A small contrastive image-text model, trained from scratch: encoder activation silu, 6900 steps.
Rows from block 6 of the image encoder, named by matrix and row number. Each number is 128 + 32 x the weight over its row's rms, rounded and kept within 0 to 255. All counts start at 0. Numbers have three digits each. After the name is the row's rms in percent of the matrix's.
# short0: shortcut pointwise conv, stride 2 (encoder.blocks.6.short.0.weight, 640x320x1x1), inputs 240-319
short0.336 099:125108145188193093102127138096116104184182116077116094142139089110119135107078050175115095141157099100154130170098099167183162127067152134065140124120135161139145149124173136136083095120144118134163120104068150087125091137084138173159136154
short0.337 094:142083127098147202138118136050096113145158128110101124125117114102129140156123162108151165086117144122093154111127117193109086135144189123142074123108106066131164155122147119171140052123144086117091162092116109104115141109136036099153122120
short0.338 098:113085199074152210161165119152182162122095173150181086110142152134099130169058125108176140124146140104145122156129071113144119135102169098148191113098099069093164107116143150119095149103104175126128135123072223127105181117176088107144113158
short0.339 091:155084074140151138157119061068125177115159173152160110062061149095080133125125097128122077138145115200129073117089107123100167147158155144155073119109142132079110164123103139118183108101111094123137123119130169114161117115155079104122116104
short0.340 094:132127116125115114106134139073143113171149175168133146163143087108187132122142106143124081174200105088109126126112148143156102161150125154096099164186098112147126128119151132169109112145082158158062123142097109207146161140113123090118090081
short0.341 096:129043094087129194145157151122116155095101131134143155105139142111077126107122140121123142138176153141108146146115134075072090162166133148130202146107120121106144130103110137104156033111180148139116197101130114146080136177098081117115183140
short0.342 100:147161154075152165153152115134176131128120173124123110138106066182125099168131175101159073101155152139120187081130165160138155155103115121153176115075109150113178110051097122128123134098135086123123116109109121121130176147140061133079104117
short0.343 099:048134148109182113159152114102111137091136133190148080145127076104138123086190106144155152105085150114129164125173152142105128158056139146177111107121129118147140133063164147105172117175192133123105128106129189071143164144121182123149140117
short0.344 096:084103147137139067113131147094112073134139186121154120141119113098106091078055104133146085111142206118162147100147106112152107142107128142099139144127124132115131176143099134137143091113067146143162132139133071137043164135103138130121130122
short0.345 105:114086122181170173162151108119218155096112100140137112097065124113082143137188130079148100155097158171154192159061140052115118127093152149112162125133107086129188105093137158181122123131124117099138148099099122126149164126132092125140124185
short0.346 099:140124133093083142143139182145156113129195180132147172142144118096121148083179136170092093117107133151140109085215183141067164073091110149178131065093121163168171141082171134153158118101118126205085138084072175177119126123142148169128091105
short0.347 101:127142090142098114101158135100119063129155093195166120112155155142201181098148068168156093114136089132122154150125149128186198132135084128168138152125093118172130116080126120186083186140128151169067127137109058143140074199160146144160168087
short0.348 113:088167077120129127131114084112151131129185174091130213131156166143116088137082073093138110120059114111128113089165148174166135098101102156049182167174114106149146127150157154126095176070136113183134170159133073130137113096078144154153040102
short0.349 097:130083107104137167135082088114110161101150121094096163137121090141111110121100116068130166105150153162081093117129170132132124136110147104184130081095169117125109129088134104120138096155088123137138111069144168164147153133109135062141157171
short0.350 098:094099117145131145091130118127083144131139112155093103099169117126113104141138215152081184169179078167128053120154135149163172095165083164130142125147125122090179145170120129105085115111126141169132107097170129118113122169135103146085089086
short0.351 099:089167132155138061158107084139086091061102128070094108098116098139116139122168119134111129166143145155117186058089196100125087160114117073145179095098092096144090096112116125109119099100153135095165084118115088173120114192162148066117146147
short0.352 093:199074097112161160161095138177135058137108132147137146103129156176217125148091148135109125141127081176130160143167122170152105124166150080210095109139079114117155122119146164117080167119114115090144159129158130124109142138089048160151148127
short0.353 098:163127122139169099190101137184133071131107087160181160091165175142162151133144161125181156150063080112121077177168140111135082116170114125153127144065112223143094126144153112152138096118133136053096165169138125127132172168085105138147123107
short0.354 095:089124188136183121147177119185114121133175105140169142114106136158110117141110075061163119139149211121145061173115058136168104151128063071154179142154120092111098142129137109107139143122139144105188080112144178141159141116121058091099118143
short0.355 102:153078111077084108131118175098122097097102097146119138063196088104127087156172176107037100097135128089125078158132137130113080123096143208110155132107127190154104110115132143144115124096124126176089140095129106139109094209120143138131160088
short0.356 098:115133158118110149153079155154109118128103050163150095074118110119178167096121130157114106150122113128156095138091117104077167060072132177127114161100063150188129097139138128086118043134084123145116156170072112154165188127119094156188132131
short0.357 104:110100179108161196113191135099165145111111126139144162103133098170112119154099060117203162096157117136176184109101109206149100118115141142143094107130115136121120185098137107155031163074075104109110153119149153139078111080160136110106159125
short0.358 101:081124123150110163159130100098191138151173143159139118117150112137072143158192087095190135141121188169157181129106127128091142180118134161117138156141118174137172124142193138139098104083120088144089136129123134075123178097058067122126154190
short0.359 099:134132187092147140125178133099156146152099124198128090136065097028122101096079165110142097099150106148206184114104172090047131095131109151174135120140125118197146107115097210215119167127085083124071154098114124064142102122182153182098170140
short0.360 097:136208168124107176079115121101174162144154152117139149096149069152163109128129078150116080121186137089125185079140162140090191150073144114090150087181079150145156218097163114147139154095184145111182124123173052096127174076151063143159119095
short0.361 095:111133124052184159141132091146134164099126166142183129134181120185157095219151106094175110166139106123078119131105123162186096149124138096110153127097016144098140111100186102114162119082092173099160093103073134155162102100126064096144065130
short0.362 101:115134161072201204150113111129172155083110157135140098131178127188093073201125065105199167132136117138163098096143098188183115138147101094185091086091146117083134129123167091137132078164106165136158145151115108130108169078127074133133091167
short0.363 111:135089209079131141156157174189123118133118136117116044144164098101124154151092139142144158115176138115147100118113134102128189186119090120103104091080128098141087168086132085096157128084084166110129153114098185158111098131104148101128110174
short0.364 101:062113142119089158113103137109123152089120151149136134097158133134091127139095099130136102106150103170177076147167090113140124169127066083116128072207164091109117163121069150158153101143128064086134079120141162094098095107130004097119171102
short0.365 098:173122170112118149136152121116119155142142133076131182129117152139144138100143120085177044107129139186157191145175133099132172124130147114113134099145119107092161103103134143105078147089074107167102121150150165141078112125151111140163155102
short0.366 109:096119152114120048122097158119122101091083084114089120106107057173132056092118170122141130135158185105151107169132091158142106154093174139131088106142103108126057132135092132149115080191150088201161125139141120141185145154083164133176113152
short0.367 101:111152089123113136206174135100128061121179103153096095078155119093164116124126145142131125162142104138120128118195137104129119125189118119147157097159108052166116138126121138100076123086073144146123131127151168076147105169124118124114167148
short0.368 099:149128093094093184136148166160141194072135125081177145118147124137109096137148145164122142164197054156080116125052157134160065133181105121109106070129072127100150177089097078079060073090112115112148115145181085134154150149103058124156106112
short0.369 101:105152104232215122150093103115105120150110108118117152107120121144129121136181105087134132134137181097145139152162092091080193112118121183174125181132107171151142106159133178126153085106133078118150100111123123216147136165149131132078088096
short0.370 107:119134117121160109120168129129133107095154129166160103090158139244095092119112114112150128113118171125130157134115063147184120128142169148145125143108175120101155104111129101118095180104119148116096155101142138139080195182118110126145144097
short0.371 099:097149176109117111124049147145134139120215173126103144122097075087117160101165158129075140134086100133164141160138159074113114127102133119177145123119105081134132114146099139158103137143152120188138095126103156117146103123046163103147134146
short0.372 099:106089093100113159128153174101176084094168198104130102157182099170130140186171136146166151113076145142113130137151186196109122109122184166160112136071100196156167171104199091190110078058116083115139166092113135121071178105127066123117149115
short0.373 104:165156109157090168158153144127077097073145077155144113145156154167102139129133092148156140087165189128128130182095100170155156120050119128083106141077095143084126154126204081108064100114100155095085152152147138127092168135068119133150102170
short0.374 102:104171181154111140119136131075149123168171208105135148108116108161100071127037092189196076087184126085180109099137103097109094133085163109085182178183167096119151158090148159120109140142138098112156109122139098108040143116128131142146139127
short0.375 099:113124104142065099126090135171150141096103199127189181232142127148115119148101173104124038120101122133143148116123131170130116063134104091111119169131135086109162107087181166123075146070091156133128149126147139153069160071109120220116106112
short0.376 097:102096146138160126124190125097127164152177117159126100103166143145109173154128123163152099112108132150119149120141113104167162119131172060172115153142175141063064123136155154109087129099112109123103102173135118144081041103181098095127164157
short0.377 101:134070088133103122161118129131108142224178176185110153149105108118096097104094226105141137177098092158175097123152142075147081116173161120141155085077171139119158095109111132095135076160146145132196124110156138069168173152162093077148142126
short0.378 101:129173141138118129120130097184137120062130105127074046094128155115117092114086083104153126052106154151139143093118126099177130126104065095133146143104154130132183092180111116078177142109140151139119166130104143070083145106098144151179124176
short0.379 106:143128188113126106179127199151164134133183192107127111140105147091149081079138144139097133152095106190166162088198091082143137118157152086184093059154159090106138162168060092078095078075093139140087054133111210100111135134077152129076058178
short0.380 099:123094133092148195145136068116149202137157182126105141067107063132115128152112099112165107146152085137108083121122126143089165154157128090102150118091154108157133169065157094165110123120069131108095141115155092093150110130161051084158143161
short0.381 097:139111211118095099109175078117128087138125156168141106089116126122120173112110136148134105104036111162119108104163081180116122050087111093186220097130113163148054117166087161106126156133165129132142097143136084112142065044163148148187117129
short0.382 102:151168121138088110137095162132136097098163107112072119180124172157116127110118150149144128110119075108138047176102105224154091114108059101034137113115031161084114136158124119078095141104128068144100129135159145100111144085098091111090118148
short0.383 099:186143168187105151067195102128143063103129148134135153120113106131151112119109149133142131119102136214135097142114118154130087047065102176125164148115138119245125115105125156104037092098132193164127158181110066147094068189144162155166103124
short0.384 097:101184179111135127121151118101150148152126197092143166150078132218185128122082102144138071143166168123106181067127121146123164175143153139215092112136167197121156117129192129156131118115089077159139158102143120145116178165158108124140160107
short0.385 104:070131191091103137142125139145135149149169085114115145176162108229149144105101102117135092136095094168100126087115099123115114146148167113202084156085122085087101086139156135112090132103092107195100145141123170126123113186146136124120113101
short0.386 096:173194123148145112099064173126136113161140175130106192155125143138143127127110137136095124178171157147146131100131124146106173156111119136188135147158137105180103150155143135128160168138065105153084143125163112140128136128109124092126143094
short0.387 097:136084100088113157125140118139122133166062113094186106103153172103151166126117154108112140149142118150108074087112144081180089103207142116156175126085128123123092099092101132115141106119187129089126138147124042096118188132174155107229135102
short0.388 096:126142156161147127123091144063146102114124164092142124102166116146131077143093103100072142141154108165122075153181157180160164165176125151178130136191181149161112137182090183111152129080113106167112127146124124101085112096126153113182093082
short0.389 094:088080139087172135130122138147137153139199158146137153154148100119110106149166167119169157153071121162097082103161137078131145084132142088194190083089112170092156132100140164103138089102188128187158072147116124128120051075112138121132097100
short0.390 100:073130143115143149152148115124166067137118130180115161156156073084114059113167155115120106142091122080182127131132158075134125100097110111154171143068160111135133146127169123122146120181124159154138137142111140145173173091107145138155165078
short0.391 099:092114182112141163093189122127207091118093123104095152117097062128147060153101155106161110129145148095117175101108085098108121143083168221132138105115155134170148116091146082156144104114131113137178178131110082136157166092121070136150137171
short0.392 095:174078161152154141116096162093122080106110098140143087140143144089122122132116135151115155079144144130136115158111106067131091150213144135073072129211173058170090090146154134118147132117165090117149144109100077109167132115122106068145134120
short0.393 097:073163081159154143190057134144142067115117132156161130148152172138173191098146124145156072149057116102162145189158136154113129105075090110159112111076112109151160141136165110137054106129067136128103122161115119122126149144129089156135113135
short0.394 102:139135146151114077095188178145118131129089148169134208107081136167143117130191099135150149138179165112138141140090104103109145154128124157116132170141174189158085151098088085170120136141149174102115105104188119143132166168098085109119091112
short0.395 099:131103095106087155110076136113095108129124109099136112167077115162113136162121056122116128082127083106176129052110137190153073087185157149129117158105116151144158146122151128139075152098143116140138101133146122136070138123116099156168113105
short0.396 097:172113109119157117134149124078083123074159119128121126101141146130086159118101090141145127124161115139144097123168154114146123125178101110073134126119167124111136144157144095055149050103131181181138124173161164108176109161104132087183109112
short0.397 102:073101100128115144103071090154142139132147146124173081161085121116149122091150144111135103105097115122133100119150175103108164127075094116180154181075122177157156103088148157110093173178151146119078109085098144194094108175115113177108125100
short0.398 111:163109131160115136120115166115115136141129155126168178143146121126060149120146083141149158138156101138158143137101150089056085118119101060071159105078106091105126166088095134107115143163155211062139092091129145102162104129143135162171145147
short0.399 105:106136180098090140067111124079156110144161116148118159133110123105159106150110111056090083167093134090145072107096102127047164138089150082107150097162117162102144080173136155180119090103167124125134101144104112187213092079122068157089133146
short0.400 111:137114167116134143178117128145185132071135178100102132154124126170138111159147173158170134121135188107089093141102096174161110168150103163110098167148068236130185092071164121162134062138104096160165130062124140159097197089080152106113077129
short0.401 095:186089101173106096138130101172089173116090129137129085130179195131148152120138087130113121141145133155087085157156131049136088120195112163165134147145076156185090148158114136115158152068112115074082131177134144113086124144138097081122186106
short0.402 104:110113142137087117086136156096080136078101100102187107129147136139112128151076150111178150153134117148132144092090184097155158106151134080142097142135150106104162114088085111129121113111137070144116162141099094109103095140180136146125124117
short0.403 108:146166094082117109072147119091176186096135044164102124085108161133140125106091189173104136125136094118125052202149145175126155119132122168109077083147076178138113172125104149118138122059099056093115128152146110122115151139154140102085144156
short0.404 091:158082103072070161126151121087137176105136118100130145051096164161128170141095107122109115126150177167129104130099121115090091115164123151169133092152136122106133133094094163134111145093175085114163112118155082147102158130148059055162170081
short0.405 098:158141153068119134181144125103124165164130107192112090135119158134118097098048169128183136115132082142117119182128105076089038109089166158102161122145125111191129116129119152143127090008136126092092151167093184104069104171119111114102129156
short0.406 098:104207109146124143141125127065164131123149107141102149128118105130108138114152197134115105144145089133137191076133094144091120161112153171108180093150105135153164137107186122133113082071185181140150176113109088158095183115114152107181050111
short0.407 092:174177149134109131087117127157180175095109140094071103136145123150137157184084126119139148182111083128123124136096137067134164099153152153157159141164094137089154125154098153125140154120158081097108124120171113151116114124098095137090146135
short0.408 104:168097164150130136150082154148082073130095075131215137117122152140112167178162120156115142075144091118143144231098103116107112122127162085110089126117065160078137088105143129140072107103137158124125122157150112140042171193111112152150159102
short0.409 099:152098123067138119103079145150163106091123093150160129112121079136131072110173150108128143141072146140150147141125165102081121111119122119115199117120098190135154143130135139144172113117157112169127109138110144095125122153115132105223123119
short0.410 100:061165176098130134137132097158139136072086114174111109144120131197131117152130111117156159157176071151158113143106109149118081121110134116119121116087088091128139121154120138122093116108071136107162135122147138142123093143131131181066132125
short0.411 101:019118114185112125091084170122201094135161139091093154147138110132130064154126143122131096159139116125149168106124122086149140151104177133140177089136108141134194145135119127126091167149114147122130124121099103183077106088117115174117144156
short0.412 099:091144123138104104065103145171108074160146177160071166140133163124116086122089111112125159094196086105168090119130117128164097133125093080099104127156096106099133181165090075104125143178101114130143122142175133133158155129084082102092096099
short0.413 098:053128140162155130119128144099131116151157117120122127094104109166137082161142149079145104127065147139142202098092070131152118156074138147155219131132105167147200122169153087110149168099137141127194108128046106144112114159117073106132089105
short0.414 092:166150184138126153196149177149099102101166063143170154162110162142121132124166125179139141141172153086103115229131072159126101143181121126106147157132125145103177137140185136145102105096130132098198135120185141165131165101099030134087126127
short0.415 102:134085186099130148088168127106132158152166146139101154133120127099106079083101114179164085122175118124099134126099163100056078118100128135127150125106114123143220109137154205163131128096142157154148120092068137109083065148177122157079144125
short0.416 095:102119116143111122108134076148141134074144163195160132195094099116109071117079104116156087130172164093091144146146080124125116090137164150061138162106095112141112136112129168181140093066157129132103143106140068143104127172116106149115146169
short0.417 101:114184109132159133149140161084103150116170160143154158058156172112107101113113164138128115140124136126118109126143103125101118139169124097061111106116104154121128174139133144105148141115162099119111063176181107178141142133111007170115100062
short0.418 098:120144116109123120168184097133097059159146082095089088131128153150156096102147118133086111147123115139180130091150180104118119074078143118159165103093127108113124110128166098093094066118126073094092101104174140096132140114151107114068166124
short0.419 101:140153125194138090104151090125118117117148184100130071125156127103122139054067091144128169111208113138065067106136155199162135123132134109152166141128138136120098161185100159068125081074147168140138109095115183098056050123081095154116135116
short0.420 098:114131109133124136148103135062164119133107166145141213135088139138151101156129131119140146135154183143128103137135099131050183113118106161118125096142081139173101186098148126187132157139083106087121117113148113197167158147117099131152077116
short0.421 091:141157127106093165093073145113186162142145152079118137171104126172120133114126148140106086164125106100153118139094086151091097124135171134134095147104166162120144086087151107148154092117125113114099162159122068157151134079175057135194083099
short0.422 108:162113096170164091172099121080110116118151127087157113107093101105130132118106166090133111130108118112118122101089096120093098161085099132065131090094160111137068165098112148166080151100097149108102183081130169125070168137087101149130037126
short0.423 100:125095137072116166112116125141130191099183113119165122117114145146099138117108166130125084156156113112120116182102119116075073145166096143138162110114159104085157129093088129102111153154127080110185133138125086103161130178097040098149130124
short0.424 099:123105193118145135112114166112126124066182101093130159084084129151062101169121060125122168116178111156134060162141108146115109111150100108146081094184085059109123179119148082105120191131164114114167085092196166111175203044099083115156120128
short0.425 098:089100160113116201112088066134160142121079133150123167076076098144105130137151177059115123131136141159110089128082119108159096108088141144133136140124094174158167126091160131176124103100128108103164130132103092114201132092137107138213163123
short0.426 096:129130181150120111093163179087126139100159119150137129103092110092147142141099121119109127124164090245117150118179141152168122102134132200158123172137127107135110135095180114128117126127092189193114100189129081141114068141110134141207133156
short0.427 099:094108123121075119102085152130145141102134097122113188124116124205159118132135106155105143134155065139108105136139118176067070136120064141128132145116087113156148196123154151142040162134073080147126022106148140149098113189084073158113128084
short0.428 097:176115127154134119187186096096124140145187163133182200132108147146143146146185151173136118131136172104122136148084094125106128123128141188101080118077159236134135080155163102115121111130132159170151089153137124119137139081157085130133123124
short0.429 106:102086088171101115100155165165162165130203156128130117166124146162178149127123129126134196145110149116118169131191115124161185165147159166114127153110124110131148148087120050135083070081123064161114087140101107145078124100113112151159071108
short0.430 091:147164134098144182189184081125157144158101140081124071103098090146118143177160170084208149092135142107112144100081094179131140118120136195135136119083148174140160082048165137151114056123086137123132126126116169142141167088111101147136097163
short0.431 091:152137109144086132094125142163152137121109231133177145162148128138070063143133169167093089141111096111147112137098087139111147125080191151099143118094125205103096139122147113085135138066159179126137143116123161172060131075135104163120105083
short0.432 098:103160137143074167099117152101130107139131097158102111167127129148107145169151100125155140119105106172174122106145104142103084092115159089179113161131127140093124137153149125100108118118074152162125132131103141131117115151131106116130144141
short0.433 095:070155158116108132122159130139135080124219170130115133137108098114122129177182132093145156152095080136157123080168139095069121125126118153096118169095090104152144149144139145137105128137111092164132069143128130182156098103066121143158107168
short0.434 101:173085089191119154120157126064130065115155136164112076115155199106166109086090091151126123120169163102141073116122134103079131100120143150124082146098080161106134098084177179157132119026149083159098124137130082080150063093134090133130075148
short0.435 102:112142097167126147152108134074177139108170207135148098239108108126034129097150171147092123141107112136087153102126082134087191129092138114070124129105086173102131128158135141116148116113124189122134113032099204174101119078098105155119060084
short0.436 104:114122150129120150139091090122160106140111091158154123094039143133102091185189161068127131146147126154096125097126136141142086117115105090126153143162102105104170131117118137116141154103143165144129099115172129130178100127137092138204102105
short0.437 095:094156158092127221155144149113152167150186148153144118069110144133100140167121137093120090194180092155139120159137083169101088115173103146130137107110128139102151151103128113141192095110147049115132100121129135151155133128129000092085128089
short0.438 100:115090171090109145169127137145123132116124096085136132176103102102070081132149128124134120132120126156159067109091130101068071115085098121057213141127160143140138142144170154124169138149155119144130062107100137083204104101129118138174112092
short0.439 102:058067102084140151100101128136121104101133154093143122129111138228167086182137087065176176134122154133194107099156143217152128090086112077171147150192188050109147158097160093122112171104144131100096080132178124082090143084151096136068076154
short0.440 099:147122178107132149161126150139163142151168180119155131106092105101123128110091153129160155146204082146092143091123127131146128140177092102137131092157113144146172144147059149143125069121139181175128142136145144090166203121106122092125091147
short0.441 098:146110098083135134132048170139133121213106191151138150149141127120122142132128130158154094104116134099146165115100063072087111121108120117113078137060143121114114172099152158110156126095111141139089165145062117114094174139116123154115129142
short0.442 094:091066144083122174122125147066140128105208140102107082137112106149113145199135137121209162097080146139101132153085169217109160145131166137168158130116113184097171142110206155129089111132104103138137102152121138166048138121088127164143113202
short0.443 105:138137115172168108121106130149110114101147203165216118136141151151128153112190155152195117140076045111113149143130148127156099106069145121130148108105131108087208055088158141118096095053142162133097055128077142103115148145171058182155136091
short0.444 098:140090139135141115079185116144112108134152158150136140128136102167146116101115142173105135107136172174106123128141064129074092126101096140140130137144125149200123099179086142144086155091112156171103076164148089128056058108104144142199150133
short0.445 104:080181153161108101143092134122124098121150118113138070129098087122122125131122166143151142110166121095163162088168036154136128134129142167078148180189101141152132104138081135148117109146136095130126123143194073124119187106090143097145132120
short0.446 100:088143094123175117152093130124156144168129124110110177155116148141146087161067107106084110120115150101124165144113056117149197158062117151115159119081182129145059144119096129228137148095145093144079151128100116159080158170107115146128106135
short0.447 098:102087060110109122115088141137152158145104193137186129170122131111161126125103154142170108089054114165160135119152186158109148041055102109153099164122097150132172146110137136150080107090091138152119096139133119094050144136122160182168169144
short0.448 108:125150203144151148139147144198134072116155151094167170131133080148113138084146118164148116094091116195152134109157113081132157111073087075106222092115119132104155158134161123134137117141106134158187084126139144147162095113133116104203097095
short0.449 099:073168144128079074081086098171097193097117116130152150147128101114103164143123132159094161129068119136104136077135063085116127148117063105147162132146177132117114090060092135129070133178139136137147060093181119144127096179132132084180152101
short0.450 106:061157183121153186125119106079196167119130161119158115136102076189112117138134079098128107093139179137144158137094098145095149162097136153128153166126080182161204121138207117194159115114093130082159109101134095215109210129104135145154085101
short0.451 102:172098091055121152150064133123129090094100107144098084095139122111197134133141162108066178168124123149119059164179179112147095075086152159179096175140143140156052110146128167069126139151086097150116099127079107117160082169078135157163104122
short0.452 110:148200148130137095119114124140102091091100080060169160175124140086183150081102135160090165151101128136109059189102104111118104156127070139161148173100157132144071132154138103131147102123102105132155159207082145149139105143122104145189108084
short0.453 096:155126125064100172081085126082123146164141082123125132150097146095123131145095184150122139106168118098105146127112105178121081129181165121155084124102105099114170143113158111124127087117092116115075151160107093059128105130113104092133100126
short0.454 096:099153148127138122110117107148158104132101154151185097155108070130044105121144184137124110170221078148112110112071120136143108115066133163072155117152058074132127122108046167130115168109218179091183156113191126146162123108136113160184094126
short0.455 106:134119136058144153153133112080115159089102113123153097094123102106175119113152139101131105148134174105094173069122113086082100179172052141136142095108155127121085103079109138093108106143110120100135095104140175165106133105093063111132106154
short0.456 096:137092221136127137123154126142140091106077123176167100179087168108107103148098061103170181106170088128178138110155094118126166090084118070177117102139102044126136221134104125119171164118126187102091150150152161109184172123146095088111123151
short0.457 097:156085168151115098155126164091105088094111139106177177072115110129063121152149166154162176107126179112131085180142097099148102081096084154130145076141094153144120166109136178153107152131156170130160101125177169116128116111053119094111086133
short0.458 102:072084125125158122114107162119110126065133102143105130100095063101103130132162166141142181087130089124143114141126172143119067113097119081118135133135085089092122186093165109167131139108142165176167155104130166121110100131146096106156073125
short0.459 104:117121151116098134116131102116113136138148087154168122159194109146128098131137129122109111138099139195121111085182131103173093160106126076224199150199186135122076071117145153124143199080159109171132183147152090087167087128188149131103104145
short0.460 097:154126203079158134068194152103146131098162170120140090158153137117084090123120159120119110095115114179133155121141139171134143104124098168115173124088053142153101131101093154091170173100129135176137121158121101110135060066168126136136154105
short0.461 097:138134120167170105127109129090137084134123171094167130151108139136144131192142064117137180187132110176194187124144109105118147184134115116142119188154098119082088124116149154189154140165101065132137117098173111185125179161155136127137098123
short0.462 106:095156099168159101157134143162171166155120149098163068094137137106099079162114103100153174184167179093173180130138073099183152166120161097145138104139120122132166129135108180159135145094088131126138059091186096117108105100068088129146152182
short0.463 102:109088129089175161138053163114116145127076143157099138110118136124096135149135148188135229115190153123137055154130094161186082113141122153096062103143077129089130126149152187094113114108108161144151166104134155159084155175076139128116108149
short0.464 102:137130129165115117146130162175101120094116142126177088181084150179138133106152094109145181173164112074108132145142119134109096110167098061165103182155120144075102089187098154093146126123083154132187167143178150145114121142109120148050101135
short0.465 100:073129121174150119105132100102116155110141133164126125112119113109109067103096065179131117103153165110080084188162153163124118072111121165105113148125142116107134156143091151107123076087126134158105165088118067145126143139133136170100131172
short0.466 094:098135149164104150090092173125141177156145178117130156155072112107082108133139121165127154140210083072179136144193101126134111155167094118122117139171121066134173164159131172042092163128133224134159120117116184137120099155074103133132103127
short0.467 097:162096141133117126138133107096105190124133121174113131180132141113177078186125123093112110138162158132123111139143136098138194110151163061131140131113116191107096109107151130130134113068066140135150118141111050132132094092137109133076131097
short0.468 102:100169145119186096099105184099134130115176247096127102130130148101114112113138069174174175166131133142201097099153161117153131115129168150163120102137187083112115180094128139091116116128078107136199103120107130111081161127110140105146143196
short0.469 104:126083123159108162144130112164205070071151071164097118153104125169176121106117075172130161134136140126143142096134149139077089109182092174089097139115069121168146111148146220139136173120171078109098097096163075107157079116146104163134150163
short0.470 106:090090113147149089086092052130105098158116117072108122093134135119150128145186124072145097111160151151090093130109174082186147114119104117161156175102060104172122149092089136152140111106116116137098105126142155059123128177106153141171076130
short0.471 098:089110091135104111150150149179142168091137122129160140152124149172105155103151117088169132111018130190148184095141157105155167133076136115160121185077108132070144146095177065157138075123082128119118122096143147105095158140156093091145115144
short0.472 105:175092149127118055180139110117137088123094058180153148116122148110140107108124150143128177141084086128159145129124091085065141073130103131087135107126118147188086127137083169105128187126121145144119089157160124162173149090170152121156096122
short0.473 100:098117134118090108115137094095144154130204155142112178088133105116140109161124100119133184120072154117080136130187127107094160084140109146116115109165138130091158128151128150083115071146127134141133110138119137147127107119162155127198136132
short0.474 100:130132138128136120150158118101113144100123147177125146090140168060086120147129133161152178147131120133118169136118107106151090139218142181073172119141124157134115118149106158079121120100141140125138140146108096121183126104159115100106125132
short0.475 097:098134129153110140036128172096119062110110121137105138115175142104154093131063137097120185150168130120107063119167140121155157152174134149135123141217154055197055155187092112036149169109103101142140103177177119088156108127101140108115105109
short0.476 105:134133121082104177163132151119194153124182116100068104157124132178141130152144111071176170186097143150123180134117105141143149121103148157160098201129110135164220086098210129126083139122094027160126153116171130181116160099134077112151154161
short0.477 097:116149107125201130139136149130118020149133109102159057124153106153096111104180092182139085138113102134167145144124206094149125091020130102180177140111157110096135148085104108128079125125129088118112097112126119131121190076168100097131116133
short0.478 100:120145145138109171148073132155119120195109132194168101127147105149148160128126096151124097157131144163141124112116059101041181121124113161172092127087098147175145145118166130146145082110105112152083139129104119116111196144168106117123125132
short0.479 099:130159143126153142174091151160101111116108081116141134137132166158139157081160153148161128115051056166158111208118131138142124100072095096204133143080134174085153137122185144132074093141099153126141131119148123154116170170084101175201150134
short0.480 100:063101106100175134170100142166119118219185147065085133153125106130121174142140158147131096110131125117141136123124109118104108179082159104148101186116149146109127115137141136127102104110131052155131132115123089099092141141094116106156143101
short0.481 101:166112202106157091102233142131148128094144132126125124150156081066112133137144172151153057108115141180110148084102128110122154102116116168081142106087066129168109136065083164149164183112093159173119106109110128124136019061176122103162152101
short0.482 100:121147129151108120160149115106154140125186158080131233104117142121110154118137123167171136108161127145157123147173096129166127103147104165099101091100062124169122189046111143175126169152068104144137102104204082158104187078103136136175123140
short0.483 102:100105112131126135107144167115117132119161159126093147146187125132138181153168147102148142114086181175110158126112145141117151192094101163123134138083165218121194165123169092146115118103131089142135107111127160181074165195100081100154119102
short0.484 100:080094139130097125114124143126110123149138117162102085114133115128137128121171172091104144087190074140122074072160082117135139100094090097187171186130170112127154162144131120134149084152113147197161109128194130107185143179149087120188129119
short0.485 104:089147092090122163134066061070181168159118115161144081085115116089069109097108112166065104141142107124177159121163077112153172078134099127102122127156115121127175059072166176155152129102125104126145110161171082147177146059144122084178091148
short0.486 092:045159096146177135140129139109118093149157124146144129137099142180129145169167075119175209196107160168159208182129145141115131129097182077161132159127128107124132121136168144115102178165122094112200123133202118177112118074089113161121049144
short0.487 102:127154138109144123029177112082140099101142192136148122139136071171171091122128173149130102158162120114113100089111149071079129114075122153101114069127118114181126137126131108116177145154097177172142168122121125127136119126158090146172123053
short0.488 102:150138080163089143172121137147140096135125139129152123145124158106152135129114131107126184147065129190147165125192124187097190083159141084160117098139138100131145178123173129109112125096109108088087104093133178089142057147103107156065129142
short0.489 094:144060096098114119116120146134128071105131120163142195114155100149056075149129195145129150114089161131142071169142111110099118059115146155096150072110108134108166146172139170126170155101205161135093112093139159135113126117089109098152086144
short0.490 097:197125120114113186168115135129151166092114106138113214095151096120106074082099213112095152118116110181150112172124193084088081116157121186126131133160125108128178116123144127151125080176138148137112090106121132137140127185116123129167133131
short0.491 099:100149052109155122130100152162129111121099100150129092093108138122177129096107093099071097099165131093150099140181113184099138152106133099125131160112078148117139129185111124125162212078095086168113121201113129122133172165114109153103085121
short0.492 099:090108171073137112146123115149114206099112103121163160114099143178161139111073120120110107131098204140126144129128104110149172180147115140123139071129168112143135160077123147193128131114129072111069156161175075122129137113119156107158147097
short0.493 109:122112135117082154111136089113102148132090177173160143112202122152123173111087118117147110108142140171144069121134153128164082125145072088130156153129149158096152134163180169174108142127183115098162113115141113116095117167163124080117145084
short0.494 106:091141103143155133109084121077146091146136154115104119185171117169183129112156092076128076106149177150099144134155140182107211174083130111174169114142114199116150114144148158128135100063120080165150107152132118211127132148143097142150081090
short0.495 104:100137104082136141166068111109174123101111157119139079162156076156134081154156143124161165133158108098113114108102131140131146163103158154125131126082085148177193143112183136142124126100095118098102112123103097141104129099103141120131085120
short0.496 103:119113120136187146112142130141148142097117146181120109148141146081092130101140080136115123158116126122120163164147103164123142151126107133103154082110177057115097158106108166193179079139135121104060133094081106060094167162140123105089081141